{
  "model": "self-supervised image encoder",
  "dataset": "telescope images of galaxies (Galaxy Zoo DECaLS)",
  "train_examples": 88335,
  "image_size": 48,
  "crop_scale_min": 0.3,
  "horizontal_flip": true,
  "color_jitter": 0.6,
  "method": "vicreg",
  "arch": "mlp_mixer",
  "norm": "layernorm",
  "norm_position": "pre",
  "activation": "relu",
  "mlp_ratio": 4,
  "parallel_block": false,
  "inner_norm": false,
  "moe": "expert_choice",
  "num_experts": 8,
  "moe_every": 2,
  "expert_mlp_ratio": 0.5,
  "experts_per_token": 2,
  "shared_expert": false,
  "patch_size": [6, 6],
  "layers": 14,
  "width": 384,
  "projector_hidden": 512,
  "projector_out": 512,
  "projector_hidden_layers": 1,
  "residual_init": "zero_last",
  "optimizer": "nadamw",
  "lr": 0.0013,
  "beta1": 0.9,
  "beta2": 0.99,
  "eps": 1e-08,
  "steps": 10300,
  "batch_size": 128,
  "epochs": 14.9,
  "lr_schedule": "cosine_restarts",
  "final_lr_fraction": 0,
  "warmup_steps": 510,
  "weight_decay": 0.1
}
Rows from block 3 of a small self-supervised image encoder, named by matrix and row number. Rows with one number within an expert belong to one neuron, the router's apart. Each number is 128 + 32 x the weight over its row's rms, rounded and kept within 0 to 255. All counts start at 0.
Before each expert's rows are labels from the 100 images, of 14976, where the router gives the expert most weight on average: "patch colour" is the nearest of a few named colours to the mean colour under the peak; "peak at" is the part of the image that holds the peak. Only what is clearly more common there than usual is listed. The data: telescope images of galaxies (Galaxy Zoo DECaLS).
# router: router (model.blocks.3.mlp.router.weight, 8x384), inputs 128-191
# up: expert up (model.blocks.3.mlp.up, 8x192x384), inputs 128-191
# down: expert down (model.blocks.3.mlp.down, 8x384x192, transposed), outputs 128-191

# expert 7
patch colour: brown
peak at: bottom right; bottom centre
router.7 [ 93 111 114 130 116 255 121 140 137 177 115 131 150 151 114 161 106 142  77 137 169 138  92 183 122 114 145 155 113 142  98 129  87  97 166 157 120 100 123  78 150 158  58  90 175 120 121 130 155 132 102 120 127  58 144  89 119  93  77  98 113 100 142 200]
up.0 [112 186  97 170 150  79 143 140 179 130 153  94 121 132 103 138 126  80 165 113 132 140 140  67  42 134 111 125 117 121 125 128 163 162  96 151 162 171  95 114 142 126 172 128 102  73 167 134 129  98 128 138 132 138 140  51 149  98 136 133  95 146  97 121]
down.0 [130 133 133 142 134 125 114 157 144 129 102  93 113 134 176 103 142 128 186 148  89  98 116  62 148  85  63 124 122 114  90 165  81 107 135  79 132 171 174 130 102 121 169  80 158  67 114 173 105 124 110 112 125 128 143 207  93 116 109 112 130 167 134 113]
up.1 [147 104 155 146 125  48 143 114  60 112 158 130 106  98 182 142  47 170 157 172 144 122 150 181 120 141 173 103 132  91 165  98 178 137  89 130 180 189 107 145 125 126 123 100 142 129 116  52 141  90 107 198 119  33 146 148 181 112 122 132 131  86 197  70]
down.1 [142 111 132 163 143 128 103 158 146 126 142 176 120 133 161 165 191  73 111 154 131 150 160 203  90 117 150 146 140 124 173 131 140 101 144 134 179 161 142 106 115  66 104 130 130 106 142 106 129 120 132  84 127  95  99 128 138 147 106 149 144 179 154 113]
up.2 [ 79 144 117 164 144 124 147 190 118 107 187 133  96 173 169 147 102  99  96 108  72 110 156 109  96 122  67  46 122 113 161 102 130 163 106  79 162 134 194 109 145 116 128 130  84 135 155  98 100 161 161  90 130 121 141 180  85 119 124 127 147 181  91 143]
down.2 [ 94 136 105  96 146 134 108 133 155  91  78 127 119 153 134  86 132 106 151 113  80 120 158  81 155  76  92 107 103  82 139 124 157 102 120 121  97 127  89  83 143 113 189 141 130 120 126 132 119 119 173 108  82 125 118 160 143 110 183  81 140 159 144 151]
up.3 [169  87 102 137 113 119 119 146 161  90 179 155 135 135 123 160 159 196  80 105 143  59 137 167 106 133 132  81 106 176 138 204 140 122 125  44 138 134 219 132 123  93 198  82  80  89  91  90  94 125 154 187 161 101 149 128 106 110 128 183  95 163  60 151]
down.3 [151 104 102 117 154  89 175 139 115 106 145 106 139  85 105 117 101 132 169 151  88 139 167 139 109 112  84 106 100 132 107 144  77 131  89 143 177 120 167 155  89 133 124 221 148 118 144 146  88 115 124 143 103 129 148 139 119 133 100 153 141 149  96 142]
up.4 [130 172 161 133 152 119 171 128 180 157 127 173  93 122 113 151  93 175 161 158  98 128 149  86 121 120 120 154 136  93 158 101 126  56 195 152 123 143 133 133 130 103  87 150 126 152 108  64 148 101 123  87 168  93 115 131 179 129 125 126 146 121 145  94]
down.4 [143 136  98 117 112 121 138 166 144 183 139 133 141  93 182 135  90 132  93 108 119 122  83 126 112 158 157 105 127 178 102 157 105 137 121  94 116 122 221 169  79 144 100 139 126  46 147 119  94 175 160 142 152  97 160 119 111 115 126 199 140 100  84 170]

# expert 1
patch colour: brown; grey
peak at: centre; middle left
router.1 [141 148 105 135 172 109 182 130 152  87 143 136  88 147  89 164 118  82 156 137  85 110 133 118 141 179  58 107 148 117  61 155 141  95 136 110 109  99 149 101 189 111 121  97  94 132  76  75 113 172 168 119  92  85 187  89 135  71 111 147 160 134 126 131]
up.0 [164 162 146 162 113  64 123 180 136 122 205 187  34 147 180 106 109 148 148 106 156  51 175 137 149 140 132 196 143 143 153 186 155 113 167 142 144 116 126 160 149  75 128 118 122 110 150 130 100  31 147  85 197  81  58 130 129 191 126 184 110 159 138 107]
down.0 [100 116 116 136 127 140  96 104 190 105 152 165 123 105 206 102  95 152 161 143 111 144  97 169 161 144 149 146  50  59 159 107 135 162 137  87 143 135 100 166 156 115 105 121  77 204 140  97 142 131  87 159  45 125 126 139 160 110  80 115 113 125  87 107]
up.1 [139 105 191 113 136 127 166 124 150 128 141 165  74 115 122 104 111 185 126 133 158 176 166 169  89 174  98 154 147 106 154 179 113 114 130 157 145 145 165 119  99  83 119  85 116 104 136 121  91 134 124 146 109 138 103 155 167 149 152 145  97 122 133  91]
down.1 [139 102  96 155 163  95 127 159 173 166  97  62 128 122 147 144  86 151 172 175 122 155 142 114  96 183 131  70 103 102 143 143 160 126 113 156 158 143 147 174 166 125 106 128 147 127 144 152 175  99  98 158 140 185  95 166 126 162 165 114 176 107  86 101]
up.2 [170 134 142 106 111  87 178 143 115  98 136 120  59 133 104  89 115 159 127 101 158 134 198 169 151 149 135 116 116 138 170 202 194 100  83 126 175 144 132 179 117 111 153 101 157 183 136 130 102  77 148 143 122  79 117 140 111 156 157 127 110 140 110 106]
down.2 [145 136 172 110 150 125 142 111 141 155 154  51 110 128 122  96 160 152 177 151 151 183 127 146 171  92 112 200 182 100  70 163 148 197 101 126 165 122 115 158 117 168 121 157 180 161  71 142 180 103  82 142  67 106 132 126  87 115 199 163 164 117  65 130]
up.3 [ 98 176 151  82  72 106 145 123  91  94 215 107 125 147  79 144 107 173  70 112 147 128 145 170 134 147 131 185 137 127 181 102 123 115 159 111 140 136 146 112 120 124 191 139 126 162  88 102 114  89 150 138 166 119 126 132 164 106 126 150 112 171  83 134]
down.3 [169 127 165  76  61 109 161 186  60  93 134  85 140  85 122 105 115 130 121 175 136  96 171 138 186  83 137 150 164 134 154 124 135 130 159 114 151 153  95  90 141 125 120 151 145 149  76 136 147  89 109 141  79 115  26 138 141 178 134 123  94 108  91 115]
up.4 [126 146 162 146 109 123 143 142 134 122 176  94 114 128  48 108  90 131 155  89 192 146 141 125 101 176 146 144 164 120 131 147 129  99 139 135 146 180 185 125 146  69 134 120 106 176 110 103 124 108 124 168 170  69 111 138 147 172 117 131  77  90 156   2]
down.4 [132 146 119  93 193  92 136 121 119  76 133  96 100 100 109 125 131 136 174 122 183 154  62 141  81 141  94 133 181 118 133 178 128 132 143 164 165 120 148 140 131 130 148 108 129  47 100 118 111  48 167 123  48 147 146 118 183  83 130 132  95  74  91 125]

# expert 5
patch colour: brown; grey
peak at: middle left; middle right
router.5 [ 93 104 154 135 135  70 122 111  86 136 143 139 112 166  93 122 190 136 119 112 133 119 128 112 161 126  89 159 128 108 147  80  89 191 143 129 146 122 151 100 107 204 137 153  94 154 103  37 128 115 165  75 123 143 152 147 109 162 172 137 141 131  86 149]
up.0 [117 161 168 100 114 162 137  65 149  92 124 134  98 100 131  95  66 146 150 123 150 172 115 117  95 146 136 215 135 105 150 143 171 103 156 147 108 116  76 129 135  87 147 153 180 129 111 134  93 117  80 132 113 121 120 106 217 163 106  96 139 156 138 117]
down.0 [163 171 137 111 106 160  42 228 177 142  99 105 111 136 120 101 104 137 118 141 108 130 119 147 137  61  70 124 145 143  69  94  67 108 156 121 139 128 163 160 144 132  84 146 145  81 120 126 184 145 135 199 146 107 128 214 113 100 174 174 146 133 183 115]
up.1 [146 114 104 121 147 139 173 219 125 129 134  52 101 116  87  84 132 121 130  73 119  99 149 155 127 129  79 114 119 120 149 140 194 125 143 162 201 196 131 151  80 107 141 122  84 127 191 117 120 102 135 160 103  98 143 106  96 113  66 120  96  91  94 124]
down.1 [127 100  41 108 140 100  96 151 130 124  87 123  79 144 180 126 123 146 152 135 110  71 136 166  87  83  57 110 123 162 129  85 148 143 128 154 189 127 143 128 129  95 106 174 114 137 112 110 136  65 158 190 153 147 125  78 130 119 156 185  87 119 174  63]
up.2 [196 151 133 107 175 104  95 180 161 167 159 141 124 113 133 161 151 130 137 151  96  95 137 166 159  59 112 143 159 132 178  98 144 177 111  93 141 103 151 125  47 148 124 118 131 153 148 196 181  90 134 125 190 123 117 140 151 109 147 150 163 101  87 153]
down.2 [106 145  81 150 155 127 177 211 105  78 142  68 202 116 112 150 142 145  84  96 157  95 173 118 117 139 134 135 102 213 120 112 110 140 125 137 127  63 136  85 128 126 114 130 160 135  91 130 151 152  69 113 133 183 151 188 146 124 116 135 133 173 119 146]
up.3 [191 143 142 130 137 103 132 173 186 145 169 167  48 125 146 106  92 128 127 106  96 139 132 136 124 173 178 175 127 150 185 107 185  81 144  92 125 156 148 181 137  93  79 162 135 143 106 114  98 181 117 124 128  74 134 109 130 130 174 139 135 117 178 102]
down.3 [115 164 107 161 112 132 130 159  80 133  94 133 147  92 133 123 138 110  69 109  96  90 140 122 101 126 154  74 118 103  88 161 106 149  76 187  86 122 201 126 116 168 135 106 112 131 101 151 148 122 101 103  99  83  98 102 165  70 140 172  59  96 180 166]
up.4 [154 151 106  62 155 125 157 125 113 120 204 101 132  93 121 132 131 171 150 155 107  92 114 176 185  73  97 232 133 111 137  75 167 120 145 121 114 131 134 122 152 119 148 142 108 102 127 181 170  99  88  91 130 148  86 110 157 135 145 155  91 149 111 116]
down.4 [130 117 107  94 125 143 185 158 133 126 133 113 187 139 127  90 144 113 110  76 165 146 169 181 184 110 162 135 123 136 130 147 122 170 106 137 161 116 135 125 107  97 105 186 138 211 119 132 179 143  70 123  88 213 122 150 114 126 105 113 197 144 136  98]

# expert 3
patch colour: pink
peak at: centre
router.3 [134 109 150 125  68  69 134 143 118 151 124  80 171 125 123 168 174  82 136 105 178 114 177 161 144  79 142  70 133 126  93 136  98 200 105 122 159  98 135 122 116 174 143 102 161  95 186 164  80  47 129 177 105 165 109  75  65 164 158 113 102 107 131 175]
up.0 [195 177 133 131 120 107 145 152 148 175 136 138 127 151  76 143  80 169 171 147 126 154 119  93  90 139 168 117 191 155 115 141 141 105 116  91 102 161 164 131  83  80 111 158  68 136  85 119 117 133 110  94  97  54 130 124 111 120 131 158  54 117 118  75]
down.0 [160 160 158 122 142 108 111 102 113  97 183 107  95 120 156 161 144  43  91 130 102 110  91  71 117 119 145 181 116 129 183  61  99  86 125 109  65 118 155 214 120  58  25  96 125 117 151 123 129 156 121 139 115 130 109 124 123 145 102 117 172 151 170 132]
up.1 [ 93 115 137 120 136 127 144 162 149 148 135 141  79 111 154  96  53  98 197 200  96 143  80 114 138 125 126 147 175 109 143  97 124  56 182 109  97 104 131 132 174  60  79 170 142 162 137 108 117 110 120 101 151 103  93 127 165  91 135 120 182 144 189 135]
down.1 [129 103  89 193 150 146 151 177 185 135 151 159  72 157 185 111  43 134  99  88  96 136 152 102 154 134  72 130 182 117 106 125 134 102 101 123 143  80 167 122 130 115 131 172 109  72  78 129 138 157 146 119  98 122 152 169 111  99 113 142  59 145 128 151]
up.2 [143 147 125 129 137 168 115  95 145 113 105 133  83 135  88 136  86 183  64 123  96 143 101 141  88 150 124 138 169  92 147 101  87 108 111 143 131 119 122 137 134 108 135 121 104 126 106 117 120 143 107 100 161 118  99 140 194  91 131 127 134 124 147  96]
down.2 [144 140 195 127 149 125 144 168  93 170 122 103 131 119  89 112 128 181  91 102 180 115  85 157 154 121 141 161 157  81  73 163  69 129 188 133 142 172 166 113 142 110 134  99 108 130 110 140 182 141 150 161  57 182 106 172 166 133 155 129 116 106 168 122]
up.3 [114 158 202  95 127 108 131 145 113 121  79 127 113 133 172  74 136 114 195 104 146  91 141  47 142  95 144  13 134 197  96 125 178  82  57 155 128 163  99 148 118 124 156 166 144 113 104 128  52  82 121 127 143 110 129 115  59 116 131  99 155 163 151 111]
down.3 [104 152 142 158 157 132 147 110 129 165  47 161  97 138 125 135 133 113 107 155 159 102 147 144  98 121 159 111 132 162 109 130  96 143 175  85 172 125 155 187 120 116  74 133 124 114 162 116  95 131 132 223 163  78 152 154  58 151  84 163 113 133 141 148]
up.4 [140 108 138 151 130 134 151 106  93  87 122 124 123 111 160 154 123 138 148  74 204 117 115 132 183 109 206 104 141 176  89 177 193 110 148 119 109 162 109 138 106 147 143  99 149 160 138 142  62 113  96 125 137 114 127 102 110 122 144 127 168 141  82 125]
down.4 [135 121 139 172 143 150 150 149 143 164  65 133 194  84 162 142 163 147  71 172  94  91 109 107  88 138 164 122 138 130  90  62 103  48 148 156 131 116 145 183 131 123 105 125 142  22 150 152 134 168 113  63 141 104  79 143  84 146  99 209 103 179 102 184]