{
  "arch": "mlp_mixer",
  "model": "self-supervised image encoder",
  "dataset": "telescope images of galaxies (Galaxy Zoo DECaLS)",
  "train_examples": 88335,
  "image_size": 48,
  "crop_scale_min": 0.3,
  "horizontal_flip": true,
  "color_jitter": 0.6,
  "method": "vicreg",
  "norm": "layernorm",
  "norm_position": "pre",
  "hidden_act": "relu",
  "mlp_ratio": 4,
  "parallel_block": false,
  "inner_norm": false,
  "moe": "expert_choice",
  "num_experts": 8,
  "moe_every": 2,
  "expert_mlp_ratio": 0.5,
  "experts_per_token": 2,
  "shared_expert": false,
  "patch_size": [6, 6],
  "layers": 14,
  "width": 384,
  "projector_hidden": 512,
  "projector_out": 512,
  "projector_hidden_layers": 1,
  "residual_init": "zero_last",
  "optimizer": "nadamw",
  "learning_rate": 0.0013,
  "beta1": 0.9,
  "beta2": 0.99,
  "eps": 1e-08,
  "max_steps": 10300,
  "batch_size": 128,
  "epochs": 14.9,
  "lr_schedule": "cosine_restarts",
  "final_lr_fraction": 0,
  "warmup_steps": 510,
  "weight_decay": 0.1
}
Rows from block 9 of a small self-supervised image encoder, named by matrix and row number. Rows with one number within an expert belong to one neuron, the router's apart. Each number is 128 + 32 x the weight over its row's rms, rounded and kept within 0 to 255. All counts start at 0. Numbers have three digits each. After the name is the row's rms in percent of the matrix's.
Before each expert's rows are labels from the 100 images, of 14976, where the router gives the expert most weight on average: "place" is the part of the image that holds the peak. Only what is clearly more common there than usual is listed. The data: telescope images of galaxies (Galaxy Zoo DECaLS). In brackets: how many of the 100, against the usual share in percent.
# router: router (model.blocks.9.mlp.router.weight, 8x384), inputs 220-274
# up: expert up (model.blocks.9.mlp.up, 8x192x384), inputs 220-274
# down: expert down (model.blocks.9.mlp.down, 8x384x192, transposed), outputs 220-274

# expert 4
place: middle right (38 vs 9.4); middle left (30 vs 9.4)
router.4 091:159116123118090180139176156133100121076130157151178115120111129160141081127138194132073188135196072104162148094092162154097093162125120094131108155174148126148103123
up.0 092:135188150170204119117086151144156138145173088106122128124168145163110114097088161105155109122131148114147144092141100121130148086122188135086113084125141093140171171
down.0 092:134142044122100094098148118122115117140176135135125123166181134159110127098162054099138091154095104124152147140107112144137114168132165138079087116126101171141123082
up.1 123:112126105140066077133112148141138120090178115145129118135142127148174138109150164110172087139161117094154135097178094187105091169158065134103115160160090080112144142
down.1 128:075144095161123113104146188155186180094093087178114124131125178134079146157166125098147195135157145075160135181077135180105123077140133115133145120106194138211128125
up.2 113:102057104154074144098094156183176110062119076146087162088177112110137146128085126157184100098147094123144080106124103134107116107133082141161085138107056096121125196
down.2 121:107133099139152037109111185136150194085141117129116143111113160076089148131135198122125151171127082123114133093101126153144117132189073111159164143117131118153121190
up.3 107:135174178082119177159086083099150155143081121083148124168143167204147123062156154096150160139125183096082139073183066122167149134075165158111138137122123118164161162
down.3 100:079164157113148130117076123149132117173190131159113153120113156153126157163092137170159135132131117139164136112109191192167191105108140160126130104135133156197144138
up.4 077:097133145120124106099112187125160163072110139137129143124106164133126098150088080102115103165107178171139174112209088114148120103109140161099064122152110071116134144
down.4 081:131132125101126098106164130179145086178111096096127105121148162110146130147129113082135065159130121151118171146153111129088127155096076101123127084137111154072126200
up.5 110:089151120141143153209133131093092151119119097107156097124119108150136138146086121117135075113106172158144140137151084100133128121125148158134146128127090092136172153
down.5 102:192082153070123143144145137139115095120132173125132077123134163144107141100141213088119129174110160099115131158157186109116155169142136091093114125142140130102139181
up.6 178:128102228119115146155085055091129131156133093123118131160102148084089146131103131084120084129073147180117194130161148126114119108079109146151090184154110124071162164
down.6 177:111095125146123126143142106160132117154161110141131153083161158131100126141097101092118132145133138107132099138095076134084133142164120079118152089184114073158147136
up.7 084:101125175117118118131107096117136159137161118117151111134185142183120138085095125082164148108105160128105148132207086110176194095125124210077111147191122058134145146
down.7 085:144050088202211081088175130087100114102105117164141100134097116113072207185190160129069128212157166090166104104120159097106083103110144128115137155139131085098096102
up.8 144:160073174068111129131080089114136138153172091104097074131216149129141112107163130133142086192091157161151109102137112119105152113107028122129112170153051084106152129
down.8 134:099142128101094132090085112085173151157134121115118095147107183214098137186083096079179168144108147097171124147140097093096166102121099131137158190144068094142104143
up.9 104:147105097166110133120076108125137170077164112097149136139175159104173122092165153134140109121098119096141108078116106121148162135079156126136143121119129112180151168
down.9 103:148129058211105099099084214130187136113164084159137068117165113100139076148053154171114119132139031146096138145104154181115150122116161134143137071093137151130135178
up.10 154:130109096084113145158135198136145145102123126184165073060108135185102068174115121108112133133151107121121132123078142097106093111167077086157147072134150129156149086
down.10 164:164141134110218171092173175123168080119194160117153126181132131154173089098181109086191143166130123088083160147127119151138107095127149205124121159113174148125086096

# expert 6
place: top right (46 vs 14.1); top left (40 vs 14.1)
router.6 095:124119126152124125117120091093116141130109155096188123077072132166127121117117100121159092111152165125029185077110174139197129120150168126108130180160132146131067137
up.0 049:086069149124160113186133140135101114062108080149184176174201107116089149107143103112140114130161106174121109102147074155113108133134114175147140122156113115176167109
down.0 069:131134154133095120135173093133124109122106141096145128166152123144153096085084149096108125089130179133138168103121194136105134164089174099143082142167120187163133132
up.1 104:100138139121135117156090111096155160101109109114137119121148156121136093093083155128103121104136162103147153129149096122155089100123150177133114099091113091153128107
down.1 098:146116137151090123134148128156138096110139165103132134138117156114159084120119168114124138147055098201149104093129115150148147187096104104088146121134059075121125118
up.2 083:104143133131156146180113137113158172081132154104134135146136105147174138072163129127129099164178158091129127107125070124107126128117087151123126101143087043172095156
down.2 083:098168137154161103169080108113117123133196196105134149079115169153107156103098124151143117121117128102135087114106081145107134109090138088150125097115108163082141107
up.3 050:129166134154151138174099151142177075138093137109118117176087096101125109095140144128133163151143104176157135087174083112098118139153093145089142082107115112139134150
down.3 069:100143120054135122095208124083103105087098114143146091119116117134103161135154114192118143135139066159203146136120134129147116137087068145106079138070100114132143065
up.4 097:109165162158154159165115156127137180114127098118117127128167161149127158107127121138132096100148126143127145158105087173126111140133138165118094117161103089138127137
down.4 090:085170122144125162153174166107120107125165167162113116100135139159142143073151162117114124114190067130128140092166106148104135104123119081109189074132103175151075208
up.5 113:104141129166144122120113126071178154092183109108129132163161117170154094060088157100121147144175160125104175115189110108130122162152090154091105097125133080159141140
down.5 114:069196139132071156155115149154098139162099078155172068083137191074111154098183127153072154151143106104113140140078131122078153109138089115150103124085105136145154139
up.6 058:136129107126126114175067116087145137061183102118139117126151181101143132125111173075142094108118105121115133194178149123112115128154113134090146128187092035173139117
down.6 071:047141084114076154111121175177116149120131205122157172092152078165119141143114109184071142074125122134103066140031079130103142145051112128144092118114132207114151124
up.7 091:080118115154133111148069144110134138100155076128097173115146132186147051103092144090129146144127144136123146133120107086091095140128078156135102113158095097172107157
down.7 093:075133097098109154152120172152040155198161126182137125127097075127118130203145128150100147178076097149123116134089107129099094159130120109139127116106129180151128129
up.8 054:172157187158206141172161103131174142116131083164149117162125145140087150079163182133101144161141131130187158079095088171134091166110179075163135113153137119142126053
down.8 067:116131093171114190128119091128138158170084135147106170201139126111088116128114114169184107067110134158100069102130078170123172146127200116146120140196203120177161108
up.9 150:133157130138113147142086081094150132130142106126125144139149193079140108124069180140095095160111101106127120075126111154147171115129171101133141108081112101141208127
down.9 150:116213086099111049161132118170116106150177090076106105104148137131122160079136150167155122166120073070157099166109056110061083133139149117108056057163092166126166139
up.10 070:105099187147146171164097088107150107095168104117164150187197196119123132102142145134163114087166138080095149143135105109135114085154142157130085151177100086156168165
down.10 072:092131135128185179146131117114089180147141103142111164167130105066150102212228179142121167179119105099086181098140124091135160152145086118120150132075102184113156125

# expert 0
place: centre (87 vs 6.2)
router.0 095:113161075113057107105145106137116099150118142137128119164096087084160191134127113137158128120089144079161100145121132123102140152152125111140119113074146144098147137
up.0 046:139143129156159130146122145125119121116145133172153142119151135184138128127131131075160117107093086186132187123125109145146152086157146123143097130174055077094103166
down.0 055:126134077098153143177075121128216115174087097072119194134154159070101152113124088133144189143160149131079117130142113139103126171120092116117107101133137100045136163
up.1 048:167131123120139177165137085148179120157168117070154105151112177148112137122099118152205102106145114083083152117141103111067156103120139133135185137219105119112103139
down.1 058:135060108209079094128134129077098083143090139095112135142164119093134194212113160082109037136188057095174128101108173110087124105091137162086088166123119125142104150
up.2 112:063126141127146102138149155087134176104174137114171052185122127167170101110126195093124190174147140131132178117143075186133103096149114181106099147117110155132166135
down.2 102:153132124095151079125162086132087103128135146127146115094095136092136102162155134122136166189159146133134067124119115141176072160179171140079139096151153136175068130
up.3 085:106098130118152119080148126140129116160077099116100121146119135089121219132158079115057133127118178136186155160101116087138153142133168158086127105130125122082109141
down.3 089:124156057132131068118110165144122119177169147107127053184127152159161073065125213111185065148072124126099111108128142129138119104128146102114140082100108164128133091
up.4 119:115106116175122105129091071106134141140201137231107098164146128153104167157126176093148086138150075137149157068161116169143164080115151186113174145152131149112150191
down.4 113:125166157131132153043158070090126102191151140118091144129145130129113113077106105152139124118094144103123196118161128074167161131098148164106086198096146149127143083
up.5 135:092114113102151131139086115094116112168206124122110117144166100178212056119086146101165046166124104115146107131093102125108159138150127111117130079129165115121122191
down.5 137:164142198148102161063161071120132121147112137029089069117122175108095124040159116115151123192131141072133152106190157147167080167132137165101165174150145132108133097
up.6 129:101146128071118124140002090065186126105121075177123132099129123129175107194065169136158130119176171157124189099124139141110160123128087106124135106134103015156143113
down.6 125:157096133204100207125152212147137102108095143135071128126062200120108148122162149116083158147104057137081105115095114236125070149064169141155140150089166166150073115
up.7 064:138144081144159119111110077170148138094141073123096136106134172149122142101141107148093129086111170152131176128181078112144098119092153149130101137159137099124124103
down.7 066:148167134131140129118116200109144114131166101144100119117125147159124071115110135177128072120178090167121145075102116201151104094116179173070142127158165145109112171
up.8 042:122120095190145164123082194146169121137117096155071108143140180134066132120126220134127161126144140177103129144164141167108071144139139125156103101121108074101120202
down.8 056:124128106151159131201130150131075114143159137117110128131139066193071091150168200145102144161130112130125117153144131154129121175089229155106103097191141111110077085
up.9 103:126130162169121117093125118130113162116166128091083118080174101171105156100125135095150180106156141170127150120123111120095064122148088131101130147166108114098091145
down.9 084:109115118105112137146096119133174087161111033131205115143124127106175154139118119143169112121066143166144108118123109102137133114164069209110118122152074099103147122
up.10 054:116090123159098162183143069131173138090171058124101122120109160143140137110138088120144137144102121143126115134142110104102125145119145081137147150161162052189122173
down.10 057:103140137170157146081137148117114128147230109123153122083159159110125116126117150129140160121125133113156133101159117162200116121164104112133129134084131145106105146

# expert 5
place: bottom right (50 vs 14.1); bottom left (46 vs 14.1)
router.5 094:137107120115117089154115169112127073158113136119112132147146148155102127096154105103111124110151187175081136166132177083110125161172124129128156147148138153151108127
up.0 070:122099127117189144126120166121169158112097160152135124118182085120161092182091134130200093154144104175175137103129054134139067102135135123142081108139077133126151126
down.0 079:122107061195111141161067140121118102102165145118086149107098151130158108069079125122153122185174148112142146156197132182167129121102111124139119095120155048063160074
up.1 121:118194175170139183144076107057162188092092048083089145121137143147171156088080166163172109141105103108179189090142108188122127123115180125145078088144088054160146187
down.1 106:066140055088116106130110104164119132116133172153145146136079110142095139100091153141091102158096165181096094148075166125111136115136130088170132140107102116135132138
up.2 084:136151142161117151099100113123168151101129133122156115100103137124194114134084174093127166146177161124135191125159110118175126081150132114123097176188121103161159154
down.2 090:103131090042135121128099104110079157159131091145116091171171157126117161124147121151144111148079181135164032117092091066164146137132105098119159110128121141108121160
up.3 166:132208132153152124104145136135172152155060113114111107118148159190106164143154134120117164111135145117124106118120144101174129110174158137063142105109137128189117114
down.3 178:110139171142126145081091120106167121119150141044091150180191214138141098025115185109230134132122164114112157136141065195127125133143108224149076164117083110140111248
up.4 144:101180137153153160107074085112080182088152093101129166087109093166099083108121170149165112159092107080098206142169073104107096115148173143109137106152091053113108119
down.4 123:122149091122112129116113169169102122150139142111073146158092136143108118139076112131176112175081090139124061161081101217149150110072155122145085093092163168092119137
up.5 055:169126121159146147084108128086189131070133071126132103084116150167098133127093137110102140134124167101053173155129099163175137153115154163052045174106098045193135135
down.5 072:161102146204151145167098097170133174124132124086070079182135096140147112075167142172132110141153168171192111123131090066088130118149133105147185076169096100147150078
up.6 060:089101123104176139128134166146123183110076110190120139115137170119113161113128162107145099168120146119086124136151072134147165108131132124127060122112143040123138132
down.6 077:119115108079146155122125122130108130125218151151133184152123048151113133148088164148124134177114170097174137132153110090162113125116164140141125129055091170088114139
up.7 111:081092177139176180118106124108142167100195085171133157115214202076113147131089160083080166148138103117122151068128131155168132119122122078140120085127151123125160151
down.7 105:123143124180108093092137047158087181121120133040085120127137144161121109043074175165122119148109107152187142151127069153191156156121162177108115146162049122087184083
up.8 159:084127107157192135166082094131141100079175140169110158089114083142168102156117107129150139096134113132158127111178137100107149049162099188093148112165134100164074087
down.8 160:170107150166105162159101092085139135081084174102132120187106202078150112086094190139182141140057087167127156101160103201147121158085136127146096150160074127161158123
up.9 231:131123102118167095159111094136132145126173133116150189104157125196152072127112103119168107100098090131097113121114104157157164126165122158118137111153118163122068139
down.9 186:095131092106129145121144110075095154085130138105176140163099127144183074114096173178168154143057089097143131153133103166142159179108141126222114139090133167143111157
up.10 096:093133150158147143124102123080148178096170108120151109064195150123093160142129177124165133136135139083169124123138084132191178091124184136112141146126113099121163154
down.10 095:134118115165086094095090094095123201152095115131095108129110177109110114123131120097165211166087080141123182160115130109129095158100164122140108113073106116154105112